Weights of a small multi-label image tagger: 88335 training examples.
Rows from expert 1 of block 3, named by matrix and row number. Rows with one number belong to one neuron. Each number is 500 + 25 x the weight over its row's rms, rounded and kept within 0 to 999. All counts start at 0. Numbers have three digits each. After the name is the row's rms in percent of the matrix's.
# gate: expert gate (model.blocks.3.mlp.gate, 4x256x256), inputs 128-255
# up: expert up (model.blocks.3.mlp.up, 4x256x256), inputs 128-255
# down: expert down (model.blocks.3.mlp.down, 4x256x256, transposed), outputs 128-255
gate.36 098:500478500500557529492549500500441500500549500534500500500498432500477500500552419500500414500550500500473500453500500578500500512527500500500500500500500477505500500500544452500500500500500500465500500500500500500500500500500500500500538500515500500500500500500500500453500500500500454500500500500500500500500500481500500500503500500500457454500500431500539500529500500500500450500455
up.36 082:500500500500500500500511551500500500500500500500500500531500541500500500500448500500500548500500500500500500500500500500500601500500500580584500500500500500500500500431500524500500507524572500455500500500465500416500500500432500500500510500500535500445500500500500500520477500500554500500542500500500500554500500479500500500500500468500500500448500500500500461500500582500474500500500
down.36 089:477470500500438500496500500500500500500515500500500500510500500500500500500500500500521500500500500451500500500500500500500500500527500419500500500500500429500500500500500500500500500500500514455500500500500459500439500500500500500500500500500500500500476525500500500500500500500463500516476522483448500500500500418361500500500500461500500500500500500500500453500500500500500500500500
gate.37 084:500566500500500500500500500500506500515500500529500500500500463500500554500500500500500500500500500450500500500500500500500500500500500500568500500500500500500500500500500500500500500500500500452500500455500500500500500464500500500500500413500500500452474448500500500500500443500500517500500500524500500500500500447500538500543500500500546478500576500500549440500500524500500535551500
up.37 076:500500500500500500522500500500469500500500500500500535500500500500500500500460500500500500500500500500500500500500500482500500465500500536500500500381500500500439500500574500510449568500500500568500500500500554500500429509500500500500500500500500500442500500500500500500483500500500500500500545479565500500500500500500500500500500515500500500500500500500500417500500500500500500500500
down.37 100:500500500500442500500500465500500500500500500540500500500500500500500500500500500569507500493425549500500500494500500500464446500500500500500526420500452425500523500500581500500500500500500546500500488500500500500500500500500500500500500500500472500500500500500500500500500500473445500511445500500500500500430500531500500500500500476500500500500500500544519500500500500463500473570520
gate.38 065:500500553500583500500500500500500500500500500500500529500565500500500500500500452500444500500500500500500480557500500500500500500500527500500500500534500500500500500544500500500500500500417524594516526500562500500500500456500572500500500500494476500439500500538540500500500500500500481500500442500500500500500449399500439500500500500500500467572500500500500500500500500500500450500500
up.38 062:500500500500500500500500500469500500500500500500500500423500500500425500500500558500500500500540500500480500464500500584500462500500500414434500500570546500500500500500500500500500500500500500500500500500450500500500500500500500500500517499539500500500500500500500500500480454430500500500500500500500500500500500500455500500409500469500500500582492500500500500413500500500500500500500
down.38 089:500500548500500500500500500500500584500500500500500500500500469500539500500474500500403500500500500500500574413500508561456490500500500500500500500500500500500500500500500500444500500500500500500500500500543456500500500548500500500500500500542531547500500584500500463521500500500500487518500500500500500500500500532554500500500525500497500500500500430500500452500500500500474500500500
gate.39 058:500500432500500500500500531500500500500574500500533500500500500500530500500500500500500500500500500547467500500500466500500568534454500500500500500500500500500500500500500500500500479500500500500500602500574441500500500500367590500500500500500500500500465500592500500500478500497500500500500500500500478500500500500500456500500500588500500531500500500500500500500500565500564500500511
up.39 061:500500500500500500500500500500500511500500500457500500500500500500500443500500500500500500562478500500500500500500500500558500500500500500538500500500500500500500500500500500500500380500475519500500500528593500500500490500500500500500500480500500500500536500500500576500500500500500500500500500500500500500500500500500500534454500500500500560500500500500500500500500500500527500500500
down.39 084:548500500500455500500500500500540500500455509500500500500500500500500497500464500537500500500500500500500431500500500500500500579500462447500500500500500500500500500500500500426500531500500500513532500571500568500500500500534534500500500500500500500500464550500500430500523500556500500500500480516500543500500506500507500500500500500500500500500500500500500500500500500500525500500500
gate.40 106:500549500537500500436500532500515500535500542513500500500458500507500500500500500500500499492492483468500500500557500500500504535500500500500500500500500500453549500500433520488500500528500500500500500502500524500500500500500424500500500500531500459500500500500500500500500500510500500500500500500503500554500545467506466545523566500500500489462500500500500433500427555500500526500481
up.40 090:466500541526532546500553485479500516438480500500500500500568500500481500500500500500509500500518500500500441500500503500542500531500500500500463500549500471527500571544500500561500514500441500500500500500537500433500500500436500500500500500552457542500500500512471454500500500500500500500500500483500449509500500460500438500500500471500500500500500500500470500500500500500500500500487
down.40 101:500500458517500500437500500525561500534553535500500500443500500500500500500500500472500478500543500500500500500500481563500500500500500500500500416500500500500500542500558480500500500466500500500462500500557500500500500500532451500500500500500500500500586500500500500500500500500500533563500472455500500500500536500462500522554500443500500500500522430500458499443500500554500500500500
gate.41 092:500500500454476500500500513500500500531500467500552470500500547500500532500500500451500500565500500500500500500500500527500445504500500500501467452500500500500500485539500500500500460527500500557500407500500500500562500500500500500500532500456500500500577537500462531443539500500561500465500500500561481500500500500531500500500500560500485526526500553500464500500568500500500533480500
up.41 094:500518500500500540500500500488500534500500464500500500500500566468500500500500500500548500500539500555500500500500500500500500500500500500500430500568542528458500500500500500480417500500449500500500500574500500500500500500542500500500549537500500470500500500532500500441543569500437500500500500469500500500500557500500500500500500500500500500561500548463500500467500500500500500500500
down.41 103:496500464468500500500500438500500545547500500500500500577500469500500437500500500534549500500463500500564520492500500500500500500500500500500500476543500469500535500500500500500500500463500500500528500500500500500527500500500500423500500500500500500500500438554500500500468549500500425476551500500500500500555500447475500500500461500500524500436500500500500500500500522500522500532500
gate.42 129:500500572500519500520519500490527500500559500534488462500590500500500500500500500445500500500500401500545500500500538500500500500500468560500500500500430439500500500500500500500500500500500500492500500500415500500500500479429471500500500523507500500500460500500500500500500500500500500500500496500553500500500500500500500500500500500456500444476497500500500500500500500500500509500500
up.42 133:500500500500496500500500500500500500500447500450500500526434526500500505500525500536500473500500500500500500500473500500500500500525484500500500500500534573500500500554500500468500500500500500500500500500570406500500500500536500500500500500500500500543500485500500500500509500557500500500500515500465500500500524560500500500500500500500500500547500486500500500500434428500500500500488
down.42 105:443500509500500500537468500500500500500489500500500500486509500500500500464500500436476500500500500500429500500500500500500517500500500500562500463500500500500500517500500500500551500529500524500500471500466500500500500550500500458500500500552468500500518500500448500500500500500500565500515449500500500500500500500577528500500500500500500568500500500500500500448570500500500410500500
gate.43 104:500462500500478500566500523500500500500500477500547500556500518547500500500458500498500500500500500500500500533541500478500605500502500500498500500500500466500440500460466500462500500500500559500525500450500476500544500488439500554500511500500475461500500500472553432500500500500500500500500536470435500500500474500500500500581500500500526547500566500496481520500500500500500500549500
up.43 090:500500531517500500591500500454500500468515500500500440500500500500482500500500500498500500537500500500553500500500500500500418500500537500500500500500463475500500500500500460523500500500500500542500500456551500500500487500534500500500524544464571500500550544534500478481500500557500500500500500453424500500500500500551500473500560500500500500518479500500500548432500500468500502568500
down.43 098:478500500500500500500579535500500500500500500557463500500500474500500500500500500500500522500500500500444500500500500500500408530500500457500500561500433502500500532508542500500500500500527500500500500548538500500500500500500500500518470453500500500454500548500500523500548500525500500500500500500500485433500500438500500511500500459500419555534500500500500500500500445500500500500500
gate.44 094:500500500500500500500518500500500500500500500515446500500500500500500500572458500430476546500500471500471445500500500568500543500500500500500537500565500526464500563500500500469500500500500500451525500500500467500500500547500500547546457454500507500470548500500500500500500500449485500500500500500500518500500500500500500566500516500500500500473500500500500500500450500500531500538500
up.44 090:500500500500500500500500500500508500500500459500500421450500500500452500500500415500500500500528492500500500500500460505476500500500500500500500500500500500469500500458500401500500492500516500500500451500500500500500500500540500457500548545500549500500521522565500593500471500500500500476500500500500500475500500500500441500500500500519500457500500500500500461500500491500500500500500
down.44 107:500514500500500534500542500500522500500470484524500500500500543500500500523478500500500538452500500550500500433500500500500452427565547500552500500500478500500500500428500500463445500500435500500500500500500500500552500525539500500500448500435500500500500471554451500461500500500500563500500500500500500473500559500477478500500482481500465500500500500500500500500465500500500500462539
gate.45 119:500500535500500500500480517505500471500500500520500486499500500459500500542500426519500462500502480500562533500500460500500502500500487500469457500533481500500405500500581487476455500500500455500500500522484500500500531500500445500500500500448500502500500500500500500500549500500500494455500500500500500484500500500500503461500500460500480500445533487500500500500458500506500500500500
up.45 120:500500500500500476500500500500500505502446500500500500500500500500500548508500500436447544500500500452480500516500525500500500500500529467554500500500500500500503500477417500500500500447500500500500517500500500478482500552500470500500473500586528500458500480500458533485500500511554500531549500500500500500454500500500469533500542500500500500521500510500554500477500500475452500500500
down.45 095:500500513500500427500526500500500500531539500500524500500500500500500500500482456542473500485472500433500500533500500500500500500500500500500416473500500500500516514500500455500500500500500500500445448500500500500500500500543500529500500500500527581500539500439500500500500500500500513529500500500418503500445529560500500542466500500500475500500500500500500500500573500472500500500500
gate.46 084:500500553500504500486500500500500500500500466500500500500500500500500500500500462500500500539500555500473500458559500500517500500500500500500416500500500500500420500500500500500392500500500478500500500577500495500500500605500587500513500460500500500500500500457500500500500527500500500500446500500500500500484500500500500500553500500500500500500500500500582500500500500500493500500500
up.46 084:500500500500500500544500500500500500500500500500499530572500500500500500500513500500463521500500500520430500500549500500500500500500500500500550500500446500454500500500500500559500500500500500500514579500500500530445527500500500500500500500500500500500500448500500500526500488500500500500500500500500500534500602465500500500500546500533500500520500500500500500500500500500500500479500
down.46 105:500500500455574529500500500550500474500500548500424439500500500521454500461500500521504500500500500500477500492500478500500500500500523500557500442500500500500500446500500500500500500500538570500539500532467500500548500500500532548500477557556500538500500500476500466500500500500534500465500500500500531500477500500529543500526500500500500500453500500579432500461500500500483547500500
gate.47 092:551500514500460469500534447500520534530500500500500481587500540500500533500500504500500500507500500500500500500500500542500500500500500500500500500540500500510500500430439540500500500500500500500500500500500500500500500529500445556529572500500500500474456514522500500500500500500500500500566500469500500537500543500500500548500500363499500500541500451500500500500500500500534500500500
up.47 095:500500500500554500500500500500500565500500500500500491466500500500500500500500500500500501540500495500500500500500500500500462500500470500500500500485500500541500500500490500500433500500500500500500437488500500490500600500505461564500447478500500500500500535500453500461554452500500432531500500468500446500500500500500461500500500552500500500500500500500500596500500500500541500544500
down.47 112:500530500500500500482500500530545500500497500500390500572500500532500500429500500544500479500500548539476500500500446500500500500466500516581555475475500500500500500517543500498500500512500499500526500500500535455500500500500457575448545500506500500500500500500500472500500500472500545468500500500500500475500538500500500500473532500500500500440500500500500500500500500500500500500500
gate.48 132:508500547500500500500555500500500484500500500500538534500500500500500437500500500500500500542500500500500511500461500546500500450500467456436500500500500500500500532500500500500500500462500500500500500500521488500462466525500500500500472425500500500500507482500500500500500500452365500500530454526500543500500510500442500499500500500500500500500500457500500500480500500500500500500500
up.48 132:471500500523500500533500500500500486500537449500500519475538484500500442514500500500500500500500554500500500500458500525440500500500500500435469500500500500500411500500500518518451500500500500500508504565541483418473419511517500552500453446500500500500500500500500500500500500463388500518500466500500500500500500580458471500523500479500500500500500500526500500500518500540500500500500
down.48 100:482500500555541445500568500441518500500580500500500500534500500500500478526500500601500500500500500500500500498500500500500500500500500533500500500516500500500500467472520470500431500495500500500500500500500500500530423500471500500532500500500500500477472579500500500500500500500500500500500421527465451500500500500500500544500500500500500500504500550434519500519500500500500500500500
gate.49 150:500544524500449434500452500500500439500500463500500500438500500459500480500500500500500500500520533500561500507467544476500500508487500454531500500500500500520500470505500436500475500500500500500500500500589529500500500500446500500522473500500500539454500500559500500468541500500459500500500469500500500500500500522500500500524500520442500500500500500500500549500500500443514500500483
up.49 130:500500500506567500500500500500500548500500500500536450500500500500509500500500555500500434500500500500500500473495500519500557500529500500500500500500500500500579500456500522500500500500500454500500500500500500500457500474500500500474500500542500444500495500466514500500500500500500500500500500509500474500500500500568500450500577500500522466500401500435500500471500500500500500500500
down.49 104:500500500443434500468464602573591500548500500467500500500500500500500500500500500483500500485500500490456500500459492500500500500500500500556495429500500500500558500532500562500500500571500496562500500500500454500500500500500500500442565500500476539500500500506500477536500479442536500500500500500500500444500448500442500500500565500500526431500517500500500479452500500500500500500500
gate.50 064:500500500515489504500500581500500500500500500500500500524500500500500500500500500500500500500500500500500500500500500519500500500500552500500500500586500500500500454500460500500550500500500500490500432500500524500500500500500500500500500455500500500500500508391463500500500500500500541500500500500500500500500500500500500500500425500543500500500500500500500572500500500500416416500500
up.50 071:555500500500500500500500500500500500500500524500429500500500500500500500500500500500500500500500500500558476500500500544500514500500500500500500500460436500500397500500500500500435519500500500536585518500500468500500500500500500500500500500500500500500500568500500539500500500500452380500500500500500500613500500500500500483537548500500500500500500500500500500500500500500500500500500
down.50 098:500500500459546500460471500500474500414500591500500500450500500500580543500472500500493500532500500500500500509500500500500544553500500573500500500439500500500473500500436500500573500500500512500500500500551500500500500493517517500500500500500481456500530500500500500500538500500535500500500500570500500538500500500470500500500500500500500465500500500500500500440500482500544471500500
gate.51 075:500563500491500500500500565500500500500539500500575467500390522500457537500500436500500500582546562500500468500500500500500500576500500446469436500500540500500500500500500500500500500500500500500500467500521571500500473500500500500500548560624500500500500500500500500500500500500500500500500500500580500500465500500500500500500500492419500500500500500500500500500527500473535578500500
up.51 082:574500500500500500500500379500537566500500438500483500500500519500451500500500500500500500523500547514463478500500500500490500454500500500500551500568500518500500500500500567460500451500500500500500500500500418500500500500500500500500500500439580490500518535583500500500500500500500500500500495495500500552500500500500482500500500500500500556552500500500500581500500500500500468500500
down.51 090:500500500500500496500500541500500500500500479500500500500504500500500480500500500500500500500495500591500500441500500500500500500540500556500477500500500563500558500481449500500500500454494449500500544500538500500500500500500500500500500500500500500528500500500500500500500454500500500525500450393500500500478500500500500473447500567560500478500500500500500500500461544500500500500485
gate.52 079:523500500500500500500480500500594557500500500500500500500500494500500500500526500500471500558500425434500500500500535500467500500500500554500500500500500500500500500500500500500500500551500534500500533500500500500500463500500500500554500538500583500500500479569437500472522516500420500426500500500500500500500528500500500500506500500500522500500435500494421500500500543500532500480422
up.52 084:547500500500500500500500500500500500500423500416500500495500429500500500500500500500500500500500500498500500500500500589500515500505515447550490500500500500500500500500500500511500500500500446500514575500500500507500543500500500500500500472500500582500522500500500465500500500500500500500446500575500500500500500483500500500460500500525500500500448500500500500500504473500486484438500
down.52 092:470500500500457500500504500500500500500500500467482525500500500500500500500500500500500390500500538500500500500500500500500500482500500500557438500500538500500500500500466500500500500500462500553568473500500500500500500500500500478458523500484554500500500533500500581500487500500500500500500500559500500500470500500584500597500429483500451500500500551500537500442500500500500500500502
gate.53 134:500500501500500500464516500500527508500500485534500500455549473470500500560500500500500500537500500500557491500500500541500437500526500450572478500500500478500500500500452500543530551531500434551500500500500500500463489500500500500500500499500500500463500488557500500500500467500500500500500454448451500500500553450500489500525500500412500526500536500478500500500516500500479500500500
up.53 135:500452488565540473529500471500500500500500500500500500500468500500500500500500549586507416500500467573500500515428500479500500500500491500500500500500500495500500430542500590500500511470450500500500500500522500479500515500500500500500486500500442500500500500500518500500500500530466500500456500500500500500500500534506500500500426500530500500500500500500500560500500500567471468500525
down.53 099:500500500545500500500500552500500448500500457500500500500500500500500508500500463500500559500500460500500500500500484397500500500500468500458465500500500589500500500544500526500500468546500500600500500500500500500500500531425500500450552500500451436500500500572441500518578500468500500500500500522500500500500500500539500444416500500500515500500466500470440500500500500500500511500500
gate.54 076:500500500500497500500500500500500500533500500554500500500500500500500500500500500500500500532500433500500538500500500500500568500500517500500462500421443500500500500500500500547500500480504500500500500500500487500500500500500500500500500500500500500500500500500500500500500500411500401500500500500397500550500500500477500500500500500500500431500500500500500500500536500499500500500500
up.54 076:500500500525500500542500500500489529500500500500500500500500491500500500500500500500500459500500500546500500520426500532500500500465500446500500500457452500521500500500604507500500500500500447500500500500558484500500500520500500500500500500500500500500500500500500500500500500500494527500500500500500500500500500500558500405500419471500530500500500500500500500500442454500500500500500
down.54 096:471500500570500533500500500500500438513500406533547517500433584500500500515500500500458500500500500500500500500530454438500500500500500500500500500500500500500523539500500500500551500606500500567500500464500500471500500544500516500500500500500500500450500500500445500500500500616498500457500500500500500500500498487500500500500500500500500500500500500500462500500440500500509500438500
gate.55 092:500500500500500500500545500500586480500500500500560500500500578500525517500500500441495558554500500506500500549510500555500528519500500500572568500509500500500500500500500500419564500500500500500500500500500496549555500500500451500530500500526426485461500500500553462500500500461500500500500500500500500500500500500500500500500500549500582500500500500500500500500500500500500500478500
up.55 088:471500465500427500556500500491500481500494500455500500567500516500548500495500500500500484533500500500514500500532500500460500500500500554500600500500500455500509515446500500500500500500583500500500500435416500543500500500500500513500500500500500500500500500500500500551500500500500500500500500500500500567500566466500500500500500510500500500500481500500500500500500500456500500500500
down.55 104:500529547500500500500500472500500500500500500535500500500500470500500533500542465531500500538500466500500500540500500500522500500500500513500500434432500500530500468581500500500500402500500500468446500500500410449500538508500488552500479500538478500500500560477500500500452461500500500537500500500549434500500500463500536500500500500478452500500500500500500563552500520500500500548500
gate.56 089:461451500477532500502500515500500500500500500500500425500500500543500500500500500512520500500500500493500500442519500520500463500500500500443500445500500500500500540500500519559500489500449500500500500531500500500500500500500500500500500533500500425500523500500500500500500500500470500500515414500453500575500466527500476500500500537573500500526500500462500546500500500500500500571509
up.56 092:500500500500540534500500500459500504500568500539500500500500534500500460528500545552500460500500500614500500500500500500404470500500500523500500500500500500477500500449571500500479500500500500520500490512500500500534500479500500500462500500622459500500500566500512536545500500500445439443445500500500500500500500500500500500500479500500558532500500500487500500500476500500500523500560
down.56 096:474500500500500500551500500500500500500500505500500500500500500500482492500569500500500457500570460500528490500500500500527500465526500500488500565500500520551478500500449493442500500500500500500500500500500500530500500500500500500500500500500563500551500500500500500500481500500500500500500500500500537561500500473500500562500500500500477470500500500500500500500456500500485500442478
gate.57 098:500500500531500500510517500548500500500443500500500500468532429538548482450521500465500500500500500500500561500500500500433500500548500500537500471457415500500525555500500446500500554500500500500500500536500500474500500492571500500536460472500500500500446463500500500500500500506500500500500531500500500529500500500500493500500500500500500500500500500500500528500461500500479500500523
up.57 097:500450500564507500500500500500500500500442563500500500539500500500573500500500500500500500500500500500500500500544500500375500428500500500511500500500440500500500500539500500500490552500500500500500500477513440500500539500500500536517500500500500500500500500526500463545500500500500500500500500500451500520500500500500500500500431500530500485500530500500500518543440529500500500500528
down.57 087:500477478500500518500500483500493500500500425500500497500500500500500500529500500557500500500500500500538500500500500527537500500500500500500558500500500500500500500534556473546452500500500446500500500500500500465500500500427500500500500500500500500500500517500500500500500500500500500500500500500500500500500550571439500500500500500500500416500444500500500532558500509500492500500527
gate.58 067:500500500500458500500500500500500470500575539500563500514500515551500531500500500500500467500500500500500500500549500454500500500576500483500417500500500500554500540500500500500500466500500500557500500500500500556440500500500500500578500445500500523500500500601400500500500547500500500542500500500500500500478500500511500482472500500500500500526481500500500500500558500418467500500432
up.58 067:475500477500500497500500500500500500500452500500500500500500500500500415500515500565500500500500500500500500463500423500500472500500453500401500500433500500500500500525508500543499459500500515500500500500500500500500542477505500499500500500497500500500500441500500500500466500500500500474500554500500500500456500500500500500500500500500500500500500500500500500500500500500500500500386
down.58 099:448500500500569445500500500500500526495500549575531500500469494500490500500537500500500500460456500500531500446500500534500544500434500500500500500500534473490551480539500500500500500500500500500488491500500500500500532500500500454469500500500431494500500500500500500463500500557500500500515500500455488500500500500500500500500522500533500548500500500562475500523500500500500500456523
gate.59 089:476500476500500500495500500469459508500500500500500500500500500505500483500456500500506500500554500500544500500500500500500500554471500500533500500500500500511500500500557486554432500500500538500500527500507483500500500500500458537502500500508500500500472529519500500500500470500500500500500466500489469514500500445500500500500500437500451500510557500500500497500500477464500579500523
up.59 093:500500500500500434500500500500500595421500500494499500500500500500500500500500475500424500500500500423500566500500500500516500500500500500500500500500500500500490500500461519531500545500500474500500468500429500500500500500500500500500459527444500500556548500500516500500571450500500441500500500500500500500500571500500455584500500500500509500500469500500500468500584517500466500469500
down.59 095:500500555428581500500473500500486481500500500455500490500500500552500500500500500500500500500500486430500500500500500456500443499500500500455473496500500562500475551500500527475431500500500500500500525500500500500489500500550500500500500500500500500500500500500490540500500500500500527500500500500500500500500474500500500500500500526500557500500500500500500410500500504500519500500581
gate.60 103:500500536500500500477544500500500500500515500538500500500500500500500500565500448500500500531521500475440465500500500500500500520500500500500500500547500500500500500497500462500500500500500500500500500500500500500536434467500500566527500507575500458500500500500500500551500500447500500463500546500500500539500500500500500500559500500500500500500500443500500500474500500500423550500500
up.60 101:500461500551500479487440500500500564500451500500500500469500500500500500500515500547500500500500500500500500500500500500500500500500500500475500500500500553500500500525500568445500500443500500549500500507500500500500527500500451500500500500500532500500500500500500563500500500500500461500488500500500515500500500515500500500500500500552406500500500500500500523500500500523536492500571
down.60 109:500500500500500544544491500500500500544500500500500500500461500500500500500500500500500539500543500526500500500500500454500500500500500500500500484475461574454462500500471525500500500500466479589500500473500500500500500500481428500500500500500446500500500500500500500500500404500500540545470500530500500474500523500507500467500544534500500460469500552500500586500500500500507416464500
gate.61 087:500500500477500500500500552500500500544525442560482500500500377500544500539500500500535500500500500500469500500500500500500537500500500520525500500500500500500439501500472500500500547500500500487500500449500500474500500500595500500500565500500500467500500500500500500500500500500469500500530477500500500517500400500500530500500500500500500500500543500459500500500549500538461500500500
up.61 074:500500500461519500500441500500500500500500500499500500546500500500500492500411503500500500500500500500490500500500500500500500494441500500500500551500500500500472500500500500500465562500500500500500459500500500500500500500500500500500500500500500492500500500568500500500500500500427411500500500500500500500500588567500500539500500500500534500500500500500500530500500500447469500500500
down.61 099:500500500500475500500500429500500500500500500500583464500500500500500500475500424526500500500413500500500500500500484500496500500500476500500517500435500529500500479500500500500500463500500579500500468500529457500500500543553500500500500500500500500500500525500500448526500500500500500500500500500500539500569548500520500447416507594462500500468500500500500575438500500500500500500500
gate.62 133:500500559500500500478500529500500500500500500500500500500500527500500554550500500452500500550528500450500500500500500500500500500500500500539534500500500500500537500516500462500500536549551500500500500500500527517505500500500500500500500500450500500500455535500500500500500466500500500500500500549500500500500500500559500500500544500367521500500500500451500440500500500500500500500500
up.62 130:523500500500500500500490500500500500500433447500500528538500500500500452500500500500500500500500500500500500537500500500500500474500465500478500500529500500500500500500500500500500500434468500412500500472500422500500500500500500450500500500500522500500500500500508442494434551500500500500484500500500500500500500532500500454500500500609500500518486500500500500500500500500500500500539
down.62 103:500500474559488500500496500500500457500500437500500500500500500500518500500500500485458500460549500550500500500524500500500500466500500500500500500519500500500500500500500500500548518500500500443546453544480446470500500500500500500500552461500500500572500500500500500500500500500500500500500500500500541500595500500500500500500500597500500525500500500541500500500500463500542398500500
gate.63 070:500510500500500500500500500500500500528500500500500500500500456474545500500500500500500500500500500500500464548500500500500500500500528500500500500500500500500502513500500500500443459428500538585500459514526500500500500552500534566500500500500508500500500584500500500429574500500528500500548478500484500500500500500500464500500500500500432500570500536438500612500500500500521500500500
up.63 053:500500500500500453500500500500500500547453500500500500557500500500500500500500500500500500500500553500500500500500500500500500500483497500500555500500500500583500500500506509500446500500500500500500500500500500500500557500500480500557500500465500500500500500500500449500500512500404500500561489571500500500500500500500504456610461500500553500500500601500500583500500500500459466500500
down.63 084:500520500567500430500500500500500500500542491500500500500500500500500500500524500500463500457500500500500500500424500547500551500500500481434483592500500500500500500500500496500448500500500500500500500500500500500439500429500500500500500454500570500472500500500500500542540491500500423500500528500500524500500500500500471500500500555427500519500500536500500500536500486500540500500469
gate.64 093:475436500500500500500500500495640500500500500561500500500500537500500500544466500500480500500500571500500482500500565500500500500500500500500500500500458448500500448486467500500500500500559500500577500459500404500500500500483500534500500500500500500500500500500500547500500500500500500500568500500500500500500505500500500486544500500500500533500500500558500500473500568581500500500500
up.64 099:500453500500500500500500500500612500500500500500500539500500500531500500500500500540500500519500500500439500526500490500462500500500500541432518500500524500500500500447500500500500500442500500500651500490500465500481500500500500523500500500550500506500463500500500500550473500500429500500500482500500559480500500500500500514500434500500500500500500500500500500500437575500500510531500
down.64 101:500500500500500500500500500500500500503500500500516500500500527470500500500573439500500500451500500500500542500523500500500528500500466500500500500500500500447500500500478500500557448435500510500471500500500500500500500500500500500567500500455500500533500500477500453500500500462485522500500500500500500500500533538500500500500500500500528500422500553500500500500426474500500443500500
gate.65 118:538454500444500500547500452500467500500500479500500500529464500500500500500474506452500500500483536537500500500500578529500575477500523500500500500515487500549461500454547500482516500524500500498500541500500466500500500466500475500500467500500500488444500525500500461500500463500538500500500500500500500581533466472500512500500500534528523500500500456500454500456500500468500500500507
up.65 107:500500500500500500552478475500465500500450500470500512529453510500543500518532500500500500500500556500500571501500549500564500500500500500500500456500500500560485500500500500478500469500461496538500500500500470500500475450500500500500500500500500529470500500516464460500500479500500578500500500415500451555542500531500528471500500524500538500551500447500500500500500500470500500517500
down.65 102:500513500500500500500463500500500560500500500500500500500500500498500447500458500500500500446476416500500500500500500500500500538500500500500523500500478500500467500500586552500457500557500510500435500503500500500504475500500513500560446500500500500500500500500500500500500555500482500444500500500500542500429500551500500500500500500500479533500500525500500500500500461500500567466500
gate.66 090:500500500500500500500500500500515500500500500504500443482500568457500548500500500500500500500500528503500457500543500557393500500500500500500500440536500547500539447500500544500500500535444457532500481500440500500500500460500500500500500500478500500500536484500500500500500500500500500500500525500500500500500500500500472459527500500500499500500500500453463500500500474500500500421500
up.66 101:589500500541500500496500533449500553500500465558500500500500532453500500500500500500460500500500500535500452500500468452413500500500500500500453476500467500500500500500500548521500500471400500500500500555500500469458561500523500500500521520458532500500552500500468552500500574500500500500518500442500500500500500500500500542500544500500500500500500500466500490500524500525500500465500
down.66 112:557500500500523500500500500474500500485500542500563500500500500500461500509467500500500500516500500500488549500500500500500540500500500500460509485500555500500500427500500500500500500500500500500500547431500500543500438500473500430500500542526529500500500500482500538500452500553500500500500500479458439500500500500500530500500500500481540464500524500538500500556500540500500500500500
gate.67 105:500421500500500500500500500500500500500500500500530500523500500512500500500500500500390452500500488436500500500500500500500500500488539500500500500500500500500488583548504500500500500500500500500536500483502571500500500556500500500500500382500500471466496443448502500500500500500500500500500489478500500500500500500442500565500500451535500500500500500500500500500500552500500500500500
up.67 105:491500500500500500500500500566500461500577500500399500500500500500484439500500500500596500500500500500500500500500500500500500500500500500428511500500500500500500500500500500500500500500555500497500500500500500500500500500538472514500500500500489464528500500500570500500516500509448500500534500500500500463500500500500546500470500500500500500500500476500538463500430500500500500500500
down.67 096:500500500500573521442500500500500546500500563500500550500500579553563453500461527500500560500500500480500500500579500500500559500500500500500500500500500438500500540498500472500461500500497456500500500500494500461500500500500500500500500566500500456500534500461500500500500500500500500500524405500500500481452500500500500500500500500500500500500500500500500556493500500500496500500524
gate.68 068:500478500485500500500500465500500500500500500601497500500500500500500500500449500500500520500500500500500500500500534500500500500500500500500500500500500500500500500500500530544500500481500500500534439522514455500556500500500500551500500500507550500427500570531500509500500424500500571500500500475500500500500572500500500500500491500500500500500500500500500533500506529500500500500540
up.68 061:432582500500500500500500500500500500472500500500500500562500500433500500500528500500500500564500500500500500500432500500515500500500462500500500500500500500500570500500500500500500500500500561450500430552500563500469500500500500564500500500500457500500565500500500506488500500500423500526500500500500500500500560500500500500401500500500500500500500500500500582537500500445500500500500
down.68 088:500500500500500500500500500500500513571500500500500500500500479500494487500489485425500500500500500500500500500500500464500500500527500500453500500500559500500500500500500500500500500500500455500500565511500437500500500504546500500500413500500500500500467500500555500500465488500500545438500500500500500500500500500500500500500562500500500500484500554500500432575441500470442477500485
gate.69 094:500462500571547500554541500500500500500519500500500500500500500500500500500500500500525403500500500500500539438534500518480500542500500500500500560470500533500500500500500500500500534500515500500452500576580500465500500500500500500500500500547500500500500451500500549500542500500432500500500444500500500500500500544500415552500500519500500500500500500499463489500465500507500444500555
up.69 095:500500500500500500500500552500500500500500500463500500537456500512500500500500500500500500500424500500500500500500500500553465464474500500500543500562500500500500500500500500500500455500500500500458517500395500526467500500500500500532500500387554500558500500500432500472500500512545479500500500500500500486500500500500466500500500500568500500500464453506549536500500453489508500500500
down.69 104:500500500500482500500500434500506500479500477500500558500500437500500500500500500500500471500437548500526500500507556500500500509500500500500500562500500500465500500500500500584500456500500500500500500500500500500500500537577450500484500500500500500500500548500500500500500500500500500527538500458500500500500500525500500500500500453500500500520500469539500500500500500563500500579500
gate.70 089:500450500500500500500500422500500500444500477500451500500500500569559500500500500500500563500500521560500500500500500500500500500500558471500500500621451500500500500500500500500500500500500500500621500500500459496500500500553500545500500500500572500484500567500479509518500500488500500500500470462449466502500495500500473500543500500500500500500500500466500500500469500549500500500500
up.70 092:512500500500500500500500468517548500500566500500500509448500500500444500500578545500500500475500570500500500585500489500500500500500500500500500500500553500442500500572500500500500465477500500500414500500532500500500500581500514448500500500527500500500500495500500476559500536500426500500500500500583500410500500500500500539500500500500500500500500550500500500535500500551527495458500
down.70 095:475486457500500500520500500500500500564556500542500500500445474578536500500500435500500500500432500500500500500495548500475500500500466500500554500500500500500500500494500500500500500500466500504500500466500500500500500500500500500500500538527500500500450500500536500462500500500500500549500461500466500500500458500500520500533477500500500534500500576500500500446500582500500500500500